config.toml
model = "contrastive image-text model"
dataset = "photos with spoken descriptions (Open Images, Localized Narratives)"
train_examples = 50862
image_size = 64
crop_scale_min = 0.7
horizontal_flip = true
tokenizer = "char"
vocab_size = 53
loss = "sigmoid"
embed_dim = 256
encoder_arch = "vit"
encoder_norm = "rmsnorm"
encoder_norm_position = "pre"
encoder_activation = "quick_gelu"
encoder_mlp_ratio = 6
encoder_head_dim = 32
encoder_fused_qkv = false
encoder_bias = "all"
encoder_qk_norm = false
encoder_parallel_block = false
encoder_inner_norm = false
encoder_drop_path = 0.1
encoder_patch_size = [4, 4]
encoder_conv_stem = false
encoder_layers = 8
encoder_width = 160
encoder_positions = "learned"
encoder_pooling = "attention"
text_encoder_causal = false
text_encoder_width = 128
text_encoder_layers = 6
text_encoder_norm = "layernorm"
text_encoder_norm_position = "pre"
text_encoder_activation = "geglu"
text_encoder_mlp_ratio = 4
text_encoder_head_dim = 16
text_encoder_fused_qkv = false
text_encoder_bias = "none"
text_encoder_qk_norm = false
text_encoder_parallel_block = false
text_encoder_inner_norm = false
text_encoder_positions = "learned"
init = "torch_default"
residual_init = "none"
optimizer = "soap"
beta2 = 0.99
learning_rate = 0.0038
beta1 = 0.95
shampoo_beta = 0.95
eps = 1e-08
precondition_frequency = 20
max_precond_dim = 1024
one_sided = false
adamw_lr_other_params = 0.00086
max_grad_norm = 3.0
max_steps = 6400
batch_size = 128
epochs = 16.1
lr_schedule = "cosine"
final_lr_fraction = 0
warmup_steps = 640
weight_decay = 0.06
adamw_weight_decay_other_params = 0
Rows from block 5 of the image encoder of a small contrastive image-text model, named by matrix and row number. Rows with one number belong to one neuron. Each number is 128 + 32 x the weight over its row's rms, rounded and kept within 0 to 255. All counts start at 0. Numbers have three digits each.
After each neuron's rows are labels from the 100 images, of 14976, where the neuron reaches its highest value: "strongest on" is what is common among them; "patch colour" is the nearest of a few named colours to the mean colour under the peak. Only what is clearly more common there than usual is listed. The data: photos with spoken descriptions (Open Images, Localized Narratives).
# fc1: MLP up (encoder.blocks.5.mlp.fc1.weight, 960x160), inputs 0-79
# fc2: MLP down (encoder.blocks.5.mlp.fc2.weight, 160x960, transposed), outputs 0-79

fc1.484:091066086071126150110153143206130113145143147143137113137141104158164112160099100136131131105132133150139128128101143143125139101089136135150164133085113131127159125118139120168117097105161156118091168172126112147111156114159138133092070049
fc2.484:126148151175214129179093114148169076214118150090147140165117138152145098142107153140205146116072113102177121131083137120126095092099145109149167087115120152161155148172117101229156127098085153118161108139105135161123070127073119124178132141
strongest on: text has "lights"; text has "buildings"
patch colour: black

fc1.561:123133161146082124088163081164178142133175093096106098064095094168154090140102134098097089109149142092178178135112157147142088181136128052163141091162168127112134210060147082165169088132099139098144046145122121119139127143082138124098119037
fc2.561:203189140100201127190117119140130127135117156165180134167149105163149166122119129108174081137099173113103120099119145186157119143097172116099050147077126112118151091132179111126102058119141118094194186112120190134125144122182090085099142183
strongest on: text has "plants"
patch colour: grey

fc1.625:148137162139153159147057113109117100101192158203126158130127097108127122128146115149125201138092111140114157176094073184168123135178076173131076086136126171176132162057169124163117096139138173112112145113089134126129140162151128114196138125
fc2.625:121172148109112115188136120104087155073140133117165111136183107134143130128154097085132067141123163147132155152108105218138119108130146113155186173060139115089075100102086100176211077098127138093195082130064189155091151113139134124119141160
strongest on: text has "wall"; text has "standing"; text has "people"; text has "sitting"
patch colour: pink

fc1.288:108111129154128076088202138146173149146077148091132142095139122115138186103167108092078177150083155062148079086132098143106122151140176121101126151156158132114162170203098079168107158075125127084161089146131128146151112130131116144116186095
fc2.288:085128145131134136099109105116149097067094108112156088150125080096158122120123154131163144150162134054095113086138124148141100151123075120108046138174135103110160110110116069100128235108141142112146103168081038182112118154100111119175127129
strongest on: text has "black"; text has "white"
patch colour: grey

fc1.322:159079100057149127182102144126162112118118159126170132120178167091169161127146123090182115190171150130097146106166190150138089102146160116116063174144122137121102155122118131150122127138151127144154092132116152113142150157094150158101154207
fc2.322:165128130206094093104101125131144137135118123090063163161139157154141092149176125140159148078054153143117086148183077089113141152077148149166165156154127137169106128117130111142169146157125133142134217150168122120127170149121138094105155126
strongest on: text has "standing"; text has "holding"; text has "playing"; text has "man"
patch colour: black

fc1.12:120105116115192084181148106131088128145108164138179176089129154171129141158154132125158113157094069167154105130109103125095142134053156127121092117150153175114146155120073150083165094113118150127112113104115117147093144134094168127140127166
fc2.12:149076205134208192138128095151117156091039131114162186113092153138125165154091172103097108120138130122143162078142185113154149180133104163138111141116083138198137065107168096130092136125144102088119117148176144090143150135133112122147129140
strongest on: text has "black"
patch colour: black

fc1.699:113133105091106111124154091182135159127151173152135115150157128153076117095117147140114096158129151110118056180076135142144116178126160097107151103086125119064043114201185082105132096142131135141155122115058121116134110145140144101155119101
fc2.699:130107080154159047171103100076141099145093085147135128123130186090110125150147191177156109173123070118136080087115125142156126108095094137209135171186116068151136105127201127137062143139097073122117107152143142089108102076131106077101104091
strongest on: text has "table"
patch colour: white; pink

fc1.508:160121153039083140108157118163156100191087112155154173137147195077132166151129165116146243105159156078202174125076151090141133130111200120135141157095149130138080164119172146159178177158131100140160162136104119150121078185088104124131135139
fc2.508:127146112102118141088081164176081106096146123137105090049136124109181168097092153158128124140110143117111097176128166118038133089141119131135137072105122129090195135137108140156115114140078159165095124129139114086114083120105126109132123119
strongest on: text has "holding"; text has "playing"; text has "man"; text has "guitar"
patch colour: black

fc1.609:075104132076197148138144132169141123099164111091137160134135148076154088201136168206143118112084119126180056087083120071145145128101127159157194097118107084112134123093110081166107063090138173119159153150123094160065132140149153124149115150
fc2.609:165130104174099155173100152126116076159119125132131204104076104147155155114154159118130131165173126142148085125099100152148046164080069170163114163112106164175109109060112172104107113129074147201073105144082139145128161133122113178155142143
strongest on: text has "lights"; text has "playing"
patch colour: brown

fc1.108:144138176117138136085171136127162154132073119068131107123102147108196133139144126150134138094130075118077165160106175140139202158096102093125150154143119124099130119101091143135146062096117138141180155079167107141130172172077095113100157162
fc2.108:117177130113106106127087142194155141132142072174150188174098136101117168192164160102142154108165127120119149125155131137136100128139115102197070116157140157124132142141078102167142144047136142107127144110188117141147164097197089145116096151
strongest on: text has "holding"; text has "wearing"; text has "man"; text has "two"
patch colour: black

fc1.749:135135095121123107129185130126106138145099138148148160172187114165111091062117107115124127152185119127062081170121106102106103136093139196137113118077123112166167145107160118116119190137170110146201145151126111088101133138120146110097224103
fc2.749:164153134093082030172144106166108099122126135140107176109123154062134109163084144074105138153141177177148106076119188145197163098118124079147067123162159155146141098177174172134194094162122107166176159198116175125151128171110116128116158079
strongest on: text has "sky"; text has "trees"; text has "water"
patch colour: grey

fc1.67:114118122145152171126107100121114154193146142088057167148152147144151089108103099175142037091188129086122077120159115154093151115146120086167145169143148116141081145116125072172150092043131069095093174137078177129093143102100032152130134172
fc2.67:103110085090120089126148155086116092165170157101084136105134120069170112114119112141130096172123168094134084083199153142134099149106159149141036148120120123145160115179147100145096152076202206145102096123139119121118112147099092103135180097
strongest on: text has "sky"; text has "trees"; text has "clouds"; text has "grass"
patch colour: white; pink

fc1.560:167094137145128113127136118136121116113165120153187133161125060160135110151161126128148185118161171205103136063141079170155164163119101112149126063145110133075138095121149109095102145116114236136127143166113093125165171126128091140150046119
fc2.560:114129133137159106126139154197127076136154136088190141114156187122099118135031141064045122151100098099152116118118143068128145151127194072142144092121117098131125135125070099093129094139137126134096148143151169107151155103075122106117176149
strongest on: text has "food"; text has "plate"
patch colour: orange

fc1.373:136119071094133127127105095114174179120144151090130139071091159129146211113085187159119146116123092135124147153123100076070148127161125148140132074130059162171160133060117090107156150128146118169104205143152123123115130125112078084151090099
fc2.373:092107134140096098142066141097099104165137103101139088114122095120158130167161058150138124181157150145098141125160140135142101047091145164194130073165146166146080144109151149118169115130097171135108120129107087168165115125103108159105148081
strongest on: text has "buildings"; text has "lights"
patch colour: pink

fc1.606:100118097104169115128099098127136091138105171151133142121203165154166125163062152147169139124093118122135155182034154137074119151128112189128088113172155124156157097103131107184145135170123114112142185117060068172119122143121169149107111096
fc2.606:158103153137137107151107137148082187200153089113142152145112182152141175092097143121079189151101121136108085133083149119114097068072101128106128130074132101105138051201057147121151073131169125167065150087144064142158164136127168182189117138
strongest on: text has "buildings"
patch colour: brown

fc1.154:053074117087121173140131142118196091127152176149165162152102119175131121159161152106132105144123107182111162112040108122140123107145105120170170140085144119111079088109128155106124107088137120131123136147223148118093115125173129091188144156
fc2.154:121085153159152104071089190074102173104135190129139138118111151108095120145126128080141123189160131117088115116166113064129148183061124064158137140087145128097178145094114190166170211105197150148149083145095151143111175086122121111168102075
strongest on: text has "man"; text has "guitar"; text has "lights"; text has "playing"
patch colour: black

fc1.149:147086108178106173161152121140158116088136155239111153123168158148153166134128140106160167158093094093119117153088132160138093124119174122130139141129124078073145092083169110120201115067143162136125107104083145075123104104131138119108131146
fc2.149:075104131126110161101142112149078144158127113105132184164132116098116136133117141136151110108117078166157110147116132116062077090124155111126132217129143121175133139134171130095053178126146135124129113092141123106165179126185118113172147078
strongest on: text has "flowers"
patch colour: brown

fc1.697:061133140115103152134195130126121143140084049171156196200137095121129177139103123130113157132145136117179087138085143122169149084129137101116170158183158099151156108118140106131077120108164125145150214110128186119119141135120129156145114082
fc2.697:138094132090122125110135103138172117110102097160166109141184074134167131126137130150049091110096139084182120105122107106108143146122116119145169148127116140080195098124164172077144110137128156078104201148102159128104212087146099173160159168
strongest on: text has "sitting"; text has "table"; text has "wall"; text has "front"
patch colour: pink

fc1.199:121098139090099148082171159126159148140127151096177164163161108134150150182152144130097193128120072166149139115177095129139101104104102123111155118108101167119094162079175169118097169131102127104151095132160030110126126069126180195116170152
fc2.199:065191141131098187095133066144130092099074116172174093082078170101128121164186117145190136124170146121092123127120103160129121151149146155105145140119089143085115161103127182162138081081124115095115119143096122169110075182123116119112083134
strongest on: text has "black"; text has "white"
patch colour: black

fc1.304:175098144096181114083169111180164068069090082181130182139155153135102159132159089148119160124128123132099111150120134082080179087100169111102145123173134117130124113127148092115133130111142087108087095157088115144098173090144107124106179093
fc2.304:123138065157156184182150133103172116182169102115133139147118108103165126154147116140138162114160081113174124142093127129130096144178174173120058093112153126151126111152141111179166144094152141169137156089090130154148144160152130146094104206
strongest on: text has "sky"; text has "water"
patch colour: grey

fc1.425:089064162125153070087096150145100158120134135123081141198147144099166162124113149139163138099145094160132108104092132124188141078128122115143066137132117121140153175079107091149148147145166090139129132136086092183106131155063076126102066143
fc2.425:129151153167153133207149088108151161152181153169117111127165110120140139108145154157074144143128118129074176143135116143096125100113141164086176049073119146154100131203104119177117136154120114106129102131132091117166125159145061123124145127
strongest on: text has "lights"
patch colour: brown

fc1.593:117141093116098120152113127162111073118182133164164178111125131152122137100142177152176124091076127142071101207172040134101156098112144110061154090102147113112099129086133139152117128122108138174107134105186150173115127085123137155133075078
fc2.593:062132124092146084156135090150116129129109108122151151053118139162120116083116092191153186089125083118120145098085076158077175193130133138163124122085139177117107085142150103148074130137146144143114149131186148127139098137081192173108109150
strongest on: text has "buildings"
patch colour: white; pink

fc1.26:089163164103152174107122095184183079124133125099137146162128112118090108114113105145164118162129056162184101136150148144179179195167153110129152134117093153116073116106117132169137141122152094170127133105092101145179151186090170092089104177
fc2.26:138196105155088156076103149063108145102137127143172172184116095118116145139108156106174167136177132129161126120139135129136160092096101191140148068136167125070175143182168155111085107092147169114179195162117076089151124100122150172067124073
strongest on: text has "sitting"; text has "table"; text has "wall"; text has "people"
patch colour: brown

fc1.654:165135133102175091093104166123142119194146119166120134144137150145117134098111119104083158086129094133071132103100087096168131091152176132086156182072175102107132153067146155173181128189090168207171164152161128160171127120161119148126148151
fc2.654:146150121131120156109120116104152138122134091169185083089159202108162210102168100155156154103150183117149142160151141102106195090174159179100083135150116112093106177094114115126113131131171105083161158198163170189091148136131128161153095173
strongest on: text has "standing"; text has "holding"; text has "wearing"
patch colour: black

fc1.341:093172164105120128187180137105091105130124090114118189122142121132121101151113172123167108151193146079126145171127124128122113045128145171110156090110109168098166175187157161120064180154162053160103147154139110152183139144098108174048085165
fc2.341:132092136208186128178187137152176173132141137080076131113128100137148095134140181145064160115159162129130153140112138166142136190120172162124090145176156150062089131074108139075109089115154147093120071178123109153075159151131100175166105144
strongest on: text has "sitting"; text has "man"; text has "woman"
patch colour: brown

fc1.68:180178161135166124133041145136103123134127161118101115130075097146143183117171157137151134099146113070121085131137183076162100099150116147092088183151129107119123096107189085124122178138122113121108136117131093136188069135152143076109090101
fc2.68:092116108147116122102164158133109149149118071084126116112126157168152133115059125099136123112136122154140172100145088150147122100094151120080154105083106118188159120140081096157142147147152102184107104092114179157138158108080054129095143120
strongest on: text has "people"; text has "wearing"; text has "woman"
patch colour: pink

fc1.460:180134111108132160113072174190152194103193142131144140107073116167132142103112071122161134156149136127188121122165133109121072163117026120129153120111110136139113123115126128135156135136098122106150203083137158153135114126126103150087141149
fc2.460:081109173150150106156151089109096145081142157143077088167088153104144124138088203141145150126170049178190076131118114146117166075157152123139147146145134122127082144096172101070116120154191143193119101119121121117115165093096118124131139147
strongest on: text has "people"
patch colour: black

fc1.417:094045165155097137120191063075101138153156194168128095136122152076127171106123145081102099128146162148148140163117088136105126165208110153158152103103104121160104125153141103139141116083151102189115146139142170077093156066110134108111092075
fc2.417:162147147156041111141138133145131139069150131152143095140113141135152139161163179160116086147117159100102122132147160128084148106075160146185096139112187174066144132130084147150093102145065168208138117117139087132135089128075102128098122122
strongest on: text has "trees"; text has "sky"; text has "plants"
patch colour: pink

fc1.698:183095152091132084188083171129043117110126103139147161133096114154116096113133145141132169136219175117151167129110106169159159105142068162139113138152132129094185131138113173146138131126176087119177087135133151178178153160115152126128097112
fc2.698:125098154116107208137159154174194116149116134171077101110121141131141130095146100106111086113141139162050099118165117071165094127174154110154122120131134113150153175109174176128155166081168099112146182139063110109081139082071091164145092180
strongest on: text has "water"
patch colour: grey

fc1.52:101122120096107105111111165148131092097096201131088143106128077075151126158112206127089092139144123140129076134110137150139136141115205159122079185133076108174089120122073115139162112109110111195091193145085168102118175076117112100181066117
fc2.52:156174113243122103205181109143126151136152121135175076126140149105149117153127135183095114116132106134078131121172123095172144178119045082190151146169164082107094154155078180132117111117100124129150105103135108135151108158112194128133141157
strongest on: text has "holding"; text has "front"
patch colour: black

fc1.351:134175110142151123143186107110130077084167068143170172139112088120137134189072178112059124091092081158100104158135187117142104112138125105122140088109158105152118106155140094088082107096135171120163129134120140083134135080115086131135102071
fc2.351:169137149108087154150104116178094144086170142180167186142138148108113085101135062148102181166091111140123107099161100178148153124144134175090100187191227201142108104113139124097170087109128125164152125073113221079100161176116193131174135101
strongest on: text has "food"; text has "plate"
patch colour: brown

fc1.439:122145118134089144192080125089153185114150067089138131148064138153137109112096089076117125085127123139175103142152083152158142096105178078150115132118165140113141166118096166123140141097080153137158090124160140155144242148134147087109130166
fc2.439:078083074137159143102089131151088132158083150079174068148073116098127133122138114125125166141130149159107163187140144117079120102117121105148123136159136113070130121114109111058114119103145108129110219188088100159097111147134188136144114093
strongest on: text has "water"
patch colour: grey

fc1.389:162130100090103187148145128099092145166199084119105137145152148162187147199123149131114147163173116160112100130139130070114051110154118161156124155147153110139109096068112069130082064110124118139100147179138106136111149144146130068138155186
fc2.389:140141148123062193116078170120121136098137119108103158076122188110139155169087096138128088100144102100118164086203134114111174081175133166085141082095188122162164066116184135146104140071114108115176167112162161123169113171170107134164167102
strongest on: text has "flowers"; text has "plants"
patch colour: orange

fc1.65:137135132119130168187166068148079119177183166173173059103095150184174154137167111176161150071152074087122082165133145079054169093102123142109141155188153077129108150128083171123113113071149150135136134170153109129112123118076148091121095130
fc2.65:094100195136092081139067166124158135099116164125131121060188136151085116105097105098154152109111109163115145185161134117151182106140144154097055111112105123176126158095145137138166145122161085118083116132174157101158170139130240120133119108
strongest on: text has "lights"
patch colour: brown

fc1.764:089116110136120173164149115090130126123101081099184121086100132175104102118178195112141176104135122138144106107196162092121193051167189193105144152144114210144087101125044132070097097157140102085133138149145117158170112173125103100099127127
fc2.764:103122197207079106155126121124150147077088116100162126151136078090122127123135150116086183087157145147108099101078089120119164135143127153164102116124098171177035128105164141101148141120195107151189053193117109130143156181134150141145120095
strongest on: text has "table"
patch colour: brown

fc1.130:113123148141241203116083118116148144136144077189118134204171123161197111125146134157168138105136127175075078134156115114209170146069131118117122116129063134119130088150115128095118122123126128124098146136095158156149129147100205062100129191
fc2.130:064157122137091118128114080073084109156067222110180133095104144148086103099151135046153119154084074100099132117144135148146117117148130179130120076102102095146157079068151130121097147107161170108162188166126130088146180175100069140116128106
strongest on: text has "sitting"; text has "table"; text has "chairs"
patch colour: brown

fc1.349:100121096109084109128224122153095113179210139186145152082154150158171094180087192111072090124118093132138169147148131170110134144146159090110100182126105138149139115156167110148165133180128129139131113143093149188115123134120160143124137186
fc2.349:102109131116176185155115112086151142113134117124126132126133108100121136159185108101159142159173114209107137155081167111098083083074150133119136178152126154121023168095111128148112091112134169126146060112165110067144066096116085134094110155
strongest on: text has "trees"; text has "plants"
patch colour: black

fc1.244:141086116084182101087142151140034160106171124157107130111197173134186109110146149136147141102131150119113060066140128117116096141123093124094106161118149132168122117157142204152106153115076114149098102147125137145213071140098164141111131104
fc2.244:131116119157203137142152114147129143158114107136119102109100157049137131122189178117120145125150122132119175167180096140181146152106127130119113138152085050144148142129091088137077123114131128131074103079137146103062141179126159156169077100
strongest on: text has "people"; text has "table"
patch colour: brown

fc1.142:091109088110111114154123155114113120085122083149142108122140141149185147156162128152123145085075118091097102132108156130055124117115185197119135141111155125084121190133148096119166146152112055115115129098124134122153163093152148089119130092
fc2.142:164133099104153087120099209131094079128122153119093076129121102195106124128105160104106116152093163139168091165121097165193152155135124117125123106134110134091076119086095158164146142064172206141135078144114120150131058161128161148089090121
strongest on: text has "plants"; text has "grass"
patch colour: brown

fc1.278:141122188142083107074139146099093196124148148127122114078142131167141108178141180201112134143154159145144140156141069134143120141148126113129099112119107085156140141154131116187152092096146187226129109192153165132158062160167092132115175090
fc2.278:120162140103099117133124176142131098114160160055110176143192138102155166080100138137112079123092071159111188135109194084081179166134139137183099140129171078149145172142119089143100197153159107088139124115085132059158176101079086073125170149
strongest on: text has "sky"
patch colour: grey

fc1.262:179172131140165131129114136164095145136124156131126127203110141122130056070174075122158165071151099106186102143156118136105157089162151088141143172085063151120099190085110079176150096109155163144121149153114101141110153100114083133111100123
fc2.262:104099153167098092167115117129149092173145127125091129109184101097124139100111157127163112143155166162045152194148111141081165187125120215105093156120188101111189079159158074133150147161107135132075139104138101127122180108120143123144153161
strongest on: text has "trees"; text has "sky"; text has "grass"
patch colour: black

fc1.422:109076152108172142089137135136138104111118077104135094066142131111138105175073123134178139139124147127061118113118111100191199166099102204102133163187108180137156184120162132180097132134109155108114161170112099191157144103124097105190144096
fc2.422:126154081129122116118102162148109138160147188172099132187110102109162118165110093115131102135150083137119108125111137136167101062085124108131121153060102103118123112131091209114183089136135130137095087151138073104107155082152121183120120133
strongest on: text has "lights"; text has "buildings"
patch colour: black

fc1.519:133092116117121141128135148145167148153078121149093177159158124176096111142147163132101180125057128175159146121116141153108114114114065092140116122109121130115156095079223136102083151154163157122165143119110151149123175091119132146173073070
fc2.519:134097099159106128093106096161180152129132123136181122099145125156129115099074185184048105146120073131166203123100089119108149096106125147149090091140100113136161157109105129145118101169156157163103143102098133165089092155121138078076134123
strongest on: text has "food"; text has "plate"
patch colour: orange

fc1.121:117091077151159113155141128197123149085112127167129144136074131085112098119103154111175162107140141146133136120127118076140115078126115067123134161166094147062147151093117105111165112113116132169153146104161083191108150124105136195115152092
fc2.121:135078143195190072104172160143149061154132122154069142149111133159168160107090101144106124118089058089104188118108185102087134132158194124123113094104099118133150094165129106141094149082102131105116136110063178124166155136139139153101089108
strongest on: text has "wall"; text has "man"; text has "wearing"; text has "black"
patch colour: black

fc1.506:185093173125158137165171138103141188129091116151158136110151068125147094103094108072134161145146177138065141119138152133118159108094096088125099069124078111106165124181096098139160157131169057114103141153113122156207115190119088095125119156
fc2.506:118128131133124107097096162121109110119108145107088139086189149089108102103096199117086147109089174165130088079109085115167101097170098123106081143110088143129114102144163191110109130123153131167134140122111105206086189145109083155124075132
strongest on: text has "food"; text has "plate"; text has "which"
patch colour: orange

fc1.554:159073107115137104125104134138095170143097139150144055138129127129189130166106172098124135125139111105172107120135109153092026114072198133136068046150103111103105174116112142099101146099118122113140140134144069122136152135122130085135137111
fc2.554:170141076126069159155122102212127171189154087126140071096136156116144071124089136085110143219206156157142179136155078182153113164196136138134098188110159111169072133155153104111134132161131118148153132144093138139093153127123068127160098155
strongest on: text has "wall"; text has "table"
patch colour: grey

fc1.709:190095142108154090098172098148125125147139067156156175137151123140094152099090142117079146071104091123089181144183115107150160084148171170179108185136069131192113090163154109079199102103098130157163116149135092075087109089148132126152110098
fc2.709:126189163155138158129160090111165128145114153117165103123149154110183186084116122066075146136083064137109141092127087115084130086134115078176103092077149135146135179136082151161132111109163066192093168088156120152170141123239168154122095087
strongest on: text has "color"; text has "black"
patch colour: black

fc1.290:119130117096116091074152145118127152184113170094156178083125127090187127103092149119128121108135085121078183115081165190133053128154159124166144126102055164119142085110173111148084193182091153124097133121082083148129085156092110128171059114
fc2.290:153144108079131119169081107086118136071080178129173128093049134140216207126135145162083152113080174124135136116136180171079136135121141160100108096189133131129117079180164129131106147159130114126131145131090117172165143106083128148102129124
strongest on: text has "buildings"; text has "sky"; text has "road"
patch colour: grey

fc1.173:082160135120177123132128184062140114178146068103129052100144137186122103111147130149136136144079147131129147105111136128151139116115187124150102148110108104114171102143146148121085140072105121100140175133125169119200118101074075116130070127
fc2.173:168135104081097134104100178157200188109150136152157141104169106147133169099138123164059129119081122128096108143111058162146137161088166141097105092102099188130161167136165104144052104087162122137109194087142105152049130143116119111139104170
strongest on: text has "color"
patch colour: brown

fc1.648:090154097144162136140101137151100138078112157129127158187116167103097060125126073172125163146111125046156125166117132118102136141096135110128110065146196142121185131091128169075166115097100080078161127150122131106112198122149143116104104091
fc2.648:134160133119094116134220180126129134116095127136126167118055087155099170132156112114162054104117063074094110124134136099138122207160148134097122128103136140115086125117106102134180124140107150170096206115113090094185131122141196140118128105
strongest on: text has "sky"; text has "trees"; text has "water"
patch colour: grey

fc1.201:147157158112150141111171143113124141078214122159163061150137163135147106103119122157143151107085075141114137158137150117163158098074186065163102100062190118117172103080159119094097136139140149160155170110176185141115137135078125162077140123
fc2.201:144159131141092136076100071161114125169035160163151090129151117061154147104123111071114138118133103131107107125107142157150076180133103092129158131123112072087076098163208160182090140086102135100109141139129105164091104183141095132131158081
strongest on: text has "man"
patch colour: pink

fc1.682:080140107172100141107190166145126188078114141145142146168099102168169099101133121141134129167171129125163080140106163120074166156109055067071140102172160105155129104197165166152111078151144144111120105138052166173103114200089129137163094157
fc2.682:167062173113159125113122159191164113119184129169096124082148122121109098145089154153198079078171104056129163101156097105139069126156187150083138141119158103104082190127142143115145167160116131156173126140132082096080116052139179139111162153
strongest on: text has "sitting"; text has "holding"; text has "table"; text has "front"
patch colour: pink

fc1.758:178096124120151160136141067133181185093132072118089136104116162137144131151102166129124106162170175162195121091109152127178145120113104150119143129136106158119173179131171114123162158157163091169132176128129064151115158167184143130062089165
fc2.758:095155103102110119102090142158107144154101104196127045158145056125074164069103085162167137131092115193134108152149114096089119120182142161134121161108124120126145159070110140114105133148151138148134109120125166108161099067043136064086141128
strongest on: text has "people"; text has "standing"; text has "sitting"; text has "lights"
patch colour: brown